A small class-conditioned image diffusion model, trained from scratch.
Model: 6.64M parameters, norm layernorm, activation squared_relu, patch size [4, 4].
Training: muon at rate 0.016, 6800 steps.
Rows from block 9 of a small class-conditioned image diffusion model, named by matrix and row number. Rows with one number belong to one neuron. Each number is 128 + 24 x the weight over its row's rms, rounded and kept within 0 to 255. All counts start at 0. Numbers have three digits each.
After each neuron's rows are labels from the 100 images, of 14976 (inputs lightly noised), where the neuron reaches its highest value: "responds to" is what is common among them. Only what is clearly more common there than usual is listed. The data: capsule endoscopy frames (Kvasir-Capsule). In brackets: how many of the 100, against the usual share in percent.
# fc1: MLP up (model.blocks.9.mlp.fc1.weight, 640x160), inputs 0-159
# fc2: MLP down (model.blocks.9.mlp.fc2.weight, 160x640, transposed), outputs 0-159

fc1.460:144114150113123133124115089085130109133194136145114143122100127135140121132110125138156109090108142139137121091126143144137143108116133154158102113095152092095112128128168121115077108143080110205114119091151122118167141145111148089147149148133130127135129112152095115129125102106120139121182111097134162126125144155162163124134092117110125150132172137152100137133132128158085129138193150154188149110128129146152106139125173133136140106085069153145127117106136122159108146123141082
fc2.460:117152149159093048130163115140098153151113162122132111162123140168171158104133136107151105106142164127131132097162088132150155144132111107121140135082139134129116099131125103133142117146181128135131143125125154132181108113121153131144131154121124106110098090141117100139110116117119112152133132155143108074135167103156136127096139127138114121122102111140075133155107106098139147105107133189104100138098133129139113161097067151097085099134129092143101135145148144106116125167139181
responds to: finding: reduced mucosal view (25 vs 6.2)

fc1.197:108114131120154087131104166113131136131160106165105113141114148156141135136156122141121111102120124134076119133141188106219154152172158150124149117115141128124153126096133122136105132125123129122135153129160120145119118118161129104101131185153115088136155107066119138178090119087112127107131130122131153121117136140100156101153115082145125133106133152084109123180128164138210137136083116127138128190096154123118122136100116113101153104120125131136119096123134129132138117148130117
fc2.197:146140158119093115103100130108125137134125151124150130106127072158094121144135131097118172131140173153130120135123146143092141143148103141132174106124101135121108114126147133138137135143123121152153111121129125128131145134113114172158125143161158137151159128043132129076073133097070126127128126126128103107123114127140092127101118122145117149238137172134131121103081151125183126149092157129135153101103163135106142116104103141121122156130131121112154179137108153122120157115122131
responds to: finding: ileocecal valve (29 vs 8.8)

fc1.100:092100142168117136150118151122150148154123091124149117131118136109136116145102138165143118135125113140135104164142120128146144150096163125115104136125169097127122113176145131142117142114109127170105129084151149149133112132090097139107139078129135080132135139160097119114150135101138103139102091148071095091112129119188102114110105161129132119118125130115134136118123111104093142134136147125177182101101124149134103141144152158121129075169151198134128112094100118166170075088108138
fc2.100:085146144154137109132128154114127125134085122144106143130108132172107119102166123113110141128117144115097132076102125131125169138135120126160126127107129122153115116138140112166135131144093038126172128076132095129168124127113160126100149110082138083132114100158112119101123091127111117143098181147146164139116143125125091069104147107132126095107165112146146151134132148097112160148144098166142137167141117105164165139141113116131139132109148176127103123106135165088085120147152126
responds to: finding: lymphangiectasia (28 vs 1.3)

fc1.74:092109125141108136133126111141096121177066105144094120136101121090133118128131119099073148090117129179134131145105122144121159109129166121146114151111084108144115094072151133145139140119102131122159089121124142150097109124114141131148107137103141141105129129140087098130145094135109115129102166199129126153120121123147098113102142065112126150148123104139105195117119145107126146160146084120104114155108153145127150103155167153143122165127160177152115137125166147140101135151119157
fc2.74:086157113179099118128134127133162138141176096116134145140147145100172101124107107124157133066171080149138124114129111132143191135115125118119118116113119118117095171196148153114126094150129146148120154129145111114112109124139111158090157144130151131148132102151153164105162129181139143111137132175122207106106092123125142146113157146146129113142136117140166101132121127135106125071109143110136131134143112161135137129082132106132112089136131135129116101134138120092135142134116065
responds to: finding: blood fresh (31 vs 0.9)

fc1.314:133210155136159109114164122146111104185063128123146129136143142140089148114133131129121156128119130127129160152124145123142113139146133097149145158134150122138104187131115166128120132138135100184145154130118157111149210141169128151152157182142132152130118166162088147103142155116098132104113134117159115146120117138120108156129157165159124145147138172159127130136149128121160144110107167151145118137144112123168126144121156088106105138123115093101110132154109174146157151128124121
fc2.314:150153172153112100131135143148120116102091097104133137121086120143155051104092117117135103110159130116126145134116156122077134083130136103108127178113161097144128133152157103134132135137137135139177145154161136117125197169093120141130118122106121127147152105143068122104161178131119134138173122107121147135126134144069173127134148075145132115132131138098132123153141129143112103134136054121128117133129103139122129123141167077143124154149149126107137144127112108110149154100104134
responds to: finding: ulcer (29 vs 1.6)

fc1.90:138099137146115092124132103107067117127110096129150093102069134170174109156130092164128106109136142100132111128144134104123129091098176096104113179126103097111126113126118123132081118144104116146102095129094126126097100176074129130104097128115154115136099138138119105158137096123099143145133105131116135120156119111129108129134137092156111162108110081150100101102102154114127123122122095108094109122131118071108113149122187127124094106112088122133142082148118173111134138123140105
fc2.90:147121140122151129160131148117110131122144106124129106119113140097075098140092106144157115108116116108102135104097161093170176167139111150132146118149125128111101123137144108150116134133124137124129106123068164131158149148099141140160157159147152103110137129205127126168116110107187140155133101125132118116121108126128153149144100160133153114145099102133142106163142101124106122148094140133141156114158112187118187132149182137157166133155097124140114120173130132145157147061143141
responds to: finding: pylorus (39 vs 3.4)

fc1.556:114126148145084105125092162153135121131064102154115103158126101122151110123112105123100137116109134127153105100152150156159155115140126114126122113139135147141102089153161138145161104125038137115163107159139130139107124188046162124103167116071126104156142132150113109156120102102124135132123144112131141151097110139150091128105139107082145110126152117125139135137098141136100112134142073127164115102155097142130109107171096160117115127136167156115120138101111126127138129134123116
fc2.556:154122129176126078087133130160125115111124142085138096158129142121118138096162129105162118151157144148145130084109153152134160112145137141166136118105104113134116132085155137133127126142073135149174122165167107100116121168095153124133166136073127090096129148124076086133150092133141089114110136119135127122148129129077116146118184122116102145115089117153115158102142133133117109135141146108148086141143097099140163117129122104144121149137164119171117133056127134102112132140136098
responds to: finding: pylorus (31 vs 3.4)

fc1.431:102115103108111102089104077115142148121068166127157128114116103127127122108108147147114082184126162137165113183095133137146130095146140137113142142112099147091090125154130115124170150114133144137147134141132113126122123128121148055154138157139133112071110173133123160123157117119138144098139129128151103068131095100127090143097161112142105106153136132148095146137142105142073123142117120131117113121146119153101159140125122152175105119174096138106147154126113165128106103105097124
fc2.431:103138111122149146132118129165086139121113117125156139103140086138144118145125128129128167166146108065150086097119125100126154132116164098123100128137093123183124121119129146115152100103169116156138117175139103129184118139127168130148186149137116151134137105117122091168127112127114124118117121129084149107064145125149153124084118155142134127139140150113117074106118127064154129160121148131133160159132173117136148114131160083128132104162167120099152118128104141153161120123122173
responds to: finding: blood fresh (27 vs 0.9)

fc1.57:153100152097146183138107135130142135118173168117164150140126148105115125092124124126144120104110156131142110135125123133096129112136092193118082147131132135143109139111125116135134128101161140100096104136128150130155148078151183119104076154121108157071111164161107119128087134103104121145112097118096158118096114107152107109146123129119140115112135127149116116145162120160089127136111121130145095142114035148133144132083146122098150089098132102165152120122115116087133111132128093
fc2.57:151113142100180081130117095137137131143139107128133123139117167146122099157134092124104142153142113103160075180152171099150145138121121081177169154125120109126137115122094131132132116147118145097093119154153125118122146089066175115109151143078103182150108164120124185117131132130172129117144107142142128128169151150102084115130145148142124108149105122130121107108092132091167114117137098147127093101089103153133120138135164087157116160143119141141137117143120124139103154135111135
responds to: finding: angiectasia (30 vs 1.8)

fc1.494:116194054108162168124142095148154154103167096104128172183130124065125118124128185130141119156160092121148141130105124133118148105154107121124075146142163096133081160126110124117129124125140162101152096137137115104102156090139155107151121155150105088145125134181137123118133162127120151119126132093140109145159132149105122152152150152105130120106125131148120127115121132136158125131086079133137095154151090106135125092147132133114109162122158109131145151146122137120109092142135114
fc2.494:140217067111130107119113102152119118124151097131120141186055115172126083145133085113131116140130172124126119147095121169129151164148142124140132150127106067136089114119119125139145111121130142093118105126145131131101129178129154143125153135120089135097087127114103138147130139080145138133170102098113133132126123124159094116103127120151085125129135130133115117118101133126111107171091138108094135075134123124163149135128149116133123149150123106112155152146127134101135169153174125
responds to: finding: angiectasia (28 vs 1.8)

fc1.73:118160121126140119138135142125121101142132154100136110134119126147097117095157135135123149136168137115103183131152153147138123135125139027125094113132121164149175118099114096114138122141139157126136117148130136135111149150101104128123152134103091164087102129124107132084143132089124099161143108142152095163114189124146122113174076084117160123129112144166120129157146145127108136156164147158144163116093140107171161121117145117117079126118098133160158139159104084105152121118102127
fc2.73:105137130095123149128116102144084132100132112124131153138134122059113113097145157121146112181119101090137134095109092128140117132100115198097138091162133142073104126125136107100140117166127128151133115104129150100142109147155146116094137117096121148148114148138095172106143146114111101128155129122188138147104134123147160147142081140127135110139092157158133134080118166080143128088140071135149147140094155143115103154152137157131166107118135129101130121102129143130070144139143104
responds to: finding: ileocecal valve (45 vs 8.8)

fc1.186:127135081123124149133107134135148151121142134153135133125166104145127122092109066126116133088117122078087120115116096117117175122149104117156101124119133138128205168116120120122131105144116110111114059105108133135123162123110130102141111095083142086127144101157129150108152114109185129094093116162124102118098152153129094132137150129165174099109147169120125151143129152146139153088148132129135113114095144132110077134096125071155132135108152127128132112183128152151146158125133134
fc2.186:099098146105126141141153105175142149166146148125148132120144123099132119113139102109124087144125130139132079090171131096135145088096153116090133086156129195097091100132114136166146139128164099109156137103141121131178125126130098152153164104111128135145142128117120115127132130108148146115125126154110162137087111140131138123133076120125146128135125108092122069133123208104101125090126135111146130129097131140166132142112134154136136162217144151120120135137124110108115120169143160
responds to: finding: ileocecal valve (41 vs 8.8)

fc1.313:149172179118122137113128114112136117119119165133104143122138118138147114139138116124156134103127125124111120147102099159125158153255149126144144194121127132127091164102128128103129161108119104163116125111139133136150108117156159137130118140122148111119108141117157120112054117140128111124133110164116108114123076112127128111130117091150104081144087162164135110126158156082114133116154132124166155151070101142103145138104129112118136127127123086131134109132105120134142130164119128
fc2.313:182117108124104053126166139130110123134075093136115107140074126116098137135149122107114140137147125144122171110149105132099154102142146110144151136105114129125150134121092135161139122153134143129118095117091117136160133107074136124168100114110092132071117142158142133181153119154071128117068127158116117124111158123149072124104120154138115150137112138107128133152150084130109110142165130125101110159177151152146096145115155117141111151141099125117107135123103098150083135146117099
responds to: finding: blood fresh (25 vs 0.9)

fc1.403:127125167097151118124117123154128118161074117128157145109115137111148209123117113185137115113128139113152134136168146155076148164108156131115106120129119117117114128133115145130149102104111166091142097131121111129132081145138139143135113122130117146125120091124160125168089146131100153105108145108096105128144128139108109119120156126135147091125103121126139154082096148117112128191092094131197164176095136083127132101120134104168110114139131137157114071156111105137125114093139095
fc2.403:133087160125114159151158096134109126132131114161116121119163153131088188129118136140104145159161121084128106173141114129154141148130121143122151129115124130115133140102086107088068121113091134129087121134088095124134158140075135136115124126129147161110115101120116157149093145137142161115145160137108096126140139176108140129118143173127121146105090099092118157153177164133139105120120182139164133183133105138184154138151183149169130170132135134136144141145131118103120147132131119
responds to: finding: reduced mucosal view (48 vs 6.2)

fc1.32:118174084127120142138123135148089125108117124138118129112115124103128122100123152098143143097152137062135121150146087130132079175113146113148130103115135102117075117145125103111130148113124079053124147148117088126094073120136131122107105087120117075131109129126122107127106152177120116099112119125146152133087140101099127134110074135118111141134080124085121087106115111162129113111109079118148157177145130159164101134143124121080150145135106140132129129117080115122112130136136101
fc2.32:158154129124125202142153146172148090115135107117109150111179129146121119143134192132106103113119116127117105117151125159129114124085121150124132135123125150126083133086141143104144127116112163107090099152050097083150157208119131114121128124097122143132131167130123111150139130093094121105105108140157130102133107133197141130144113120110132122119096128087137109130128159121125125132115170108131126112164120095115079114149129153156147127109138169118120153113157104130133105148127091
responds to: finding: reduced mucosal view (30 vs 6.2)