From a checkpoint of a small class-conditioned image diffusion model: patch size [4, 4].
Rows from block 6 of a small class-conditioned image diffusion model, named by matrix and row number. Rows with one number belong to one neuron. Each number is 128 + 24 x the weight over its row's rms, rounded and kept within 0 to 255. All counts start at 0. Numbers have three digits each.
After each neuron's rows are labels from the 100 images, of 14976 (inputs lightly noised), where the neuron reaches its highest value: "patch colour" is the nearest of a few named colours to the mean colour under the peak; "top examples" is what is common among them. Only what is clearly more common there than usual is listed. The data: capsule endoscopy frames (Kvasir-Capsule).
# fc1: MLP up (model.blocks.6.mlp.fc1.weight, 640x160), inputs 0-39
# fc2: MLP down (model.blocks.6.mlp.fc2.weight, 160x640, transposed), outputs 0-39

fc1.491:132122098139156149135175112115120111126075153134137152145114130139107139158124148116160105126137167084159131205137082183
fc2.491:141130133127136102119143127131103140114121129131150135129197168090090146162142092116124128132131148169129169086172099106
patch colour: black
top examples: finding: ileocecal valve

fc1.146:161161098131115137163159137127158154148095148116109130115156110127177156148150102151137137081124142110082183169122127116
fc2.146:081120156153117111122119133152135157139114130153149122119156099064139146127114137149110161171139148114136161123117119118
patch colour: black
top examples: finding: ileocecal valve; finding: blood fresh

fc1.277:117177129155172138133110145123161127089105171136133144152127101138110120117103130105127109118120134136128116140122121121
fc2.277:136157119119124144121135142163114099139128099150115134125114102147145136084144129100151146150107115114127146119163161129
patch colour: pink
top examples: finding: pylorus

fc1.227:122122173110125087121120190120138150141165127152159141114109149156138141127152156141127152125138106121094112150120209129
fc2.227:102118082147160113168122089150106126121139149096119104107146100053139125160135092130130162127138118099156111149113131137
patch colour: pink
top examples: finding: pylorus

fc1.86:113109150133123114090131145128119130112127092121101144129105145144137146133146098143087125096135160079093165102083100138
fc2.86:137089125147149116136166142156118132149114158117155118128139120125168144117117091130139129163134154152080094156132108149
patch colour: black
top examples: finding: ileocecal valve

fc1.474:129124151136157127119117123160111129178182159125116116117100127109167088122138118132118122094137058166162155130121151123
fc2.474:121173184144127131146135117135130100076147146120121148124165114177133105148131124151132121103094091136150109125127112137
patch colour: orange
top examples: finding: ileocecal valve

fc1.500:121138153137155122133117134141120152096135125096122166140045126107125155101130133155134137140129110136115137107103118097
fc2.500:156132125114139159122143152149122155122115116144087157147193138118111126093157146100130131112137099107136138099125131140
patch colour: grey
top examples: finding: pylorus

fc1.182:131038135139103091119136181136126117138138155172163143135101131138115142124131095142116165117134172116131146108164121129
fc2.182:095140120089132151133072122112098115119138103117077101129132191127128061132114111120131121131113163137098193116107114132
patch colour: pink
top examples: finding: pylorus

fc1.303:131170121125128122150125142092145163162146111142152157081112129091148146132110134117146088118098156105159167122108137141
fc2.303:119159143131124135126119122125151114155107083136130162109107103109136134150195147084098178125119156134108150122122153106
patch colour: grey
top examples: finding: pylorus

fc1.602:126123107132160123140097144166112078091160101147130127098170102103164111137080138091123113087160074157120132159089113130
fc2.602:129122135112153114092145127074181138145150166080167111138083156171130141130092141094153161125103119135111155131133065145
patch colour: black
top examples: finding: ileocecal valve

fc1.605:110124155142140101130115109158130127157143108118140131169137134133118134153120149130143130125137174120101146130106127156
fc2.605:128114100102130103101113109163109122160116101125155121177140109128101140134130132161146099134161157114100122145097092120
patch colour: black
top examples: finding: ileocecal valve

fc1.126:077088101186158147143135125098125140131138151121132128157117135135147113132101086121154168135119130111092174151141124116
fc2.126:124142094057159125133102148133142101143118145111101125113116145134110107139122129125159120119095110140101168059155107133
patch colour: pink
top examples: finding: ileocecal valve

fc1.507:095121139193141158143133146145134103167126152108108146120115172136128100114099143159153131116104113131121092132121157124
fc2.507:122126098103125127114148140165139131112091125116097123096136120109116101142135127103148154107101129128106104106114144147
patch colour: pink; orange
top examples: finding: ileocecal valve

fc1.95:132168144159146185159177143125109093141144141141163147119085127119122168143118097147099140125123122139102112136126136145
fc2.95:118177101094154119101107132109138134161082129146144153116157133143085168115115129132139146125159121130106122120148123095
patch colour: grey
top examples: finding: pylorus

fc1.409:089170171107135185139132117107129097082115130102117116174140122089130115098088144110115167126135063103120103134111118079
fc2.409:149157051167147130107096123129125124148140127132118135142141133131072151135128112118117134131146093107148085155155126130
patch colour: pink; grey
top examples: finding: pylorus

fc1.220:117147152189141133152147126119124152144145120160116157095134150115158154092134110094105172095106183122120136113140134134
fc2.220:127107177106145110131118099096118088146155151110109148129122141147130133121158110145147113126097117142119111116159113126
patch colour: pink
top examples: finding: pylorus

fc1.480:173147136137118119108124103176140127139186136169137149089140160103122081111134099090125126150116158130136132090085100125
fc2.480:094127080125097141145165136151104112119093136144086128125113159128138143134151135174141108098131152114089124142099139145
patch colour: orange
top examples: finding: ileocecal valve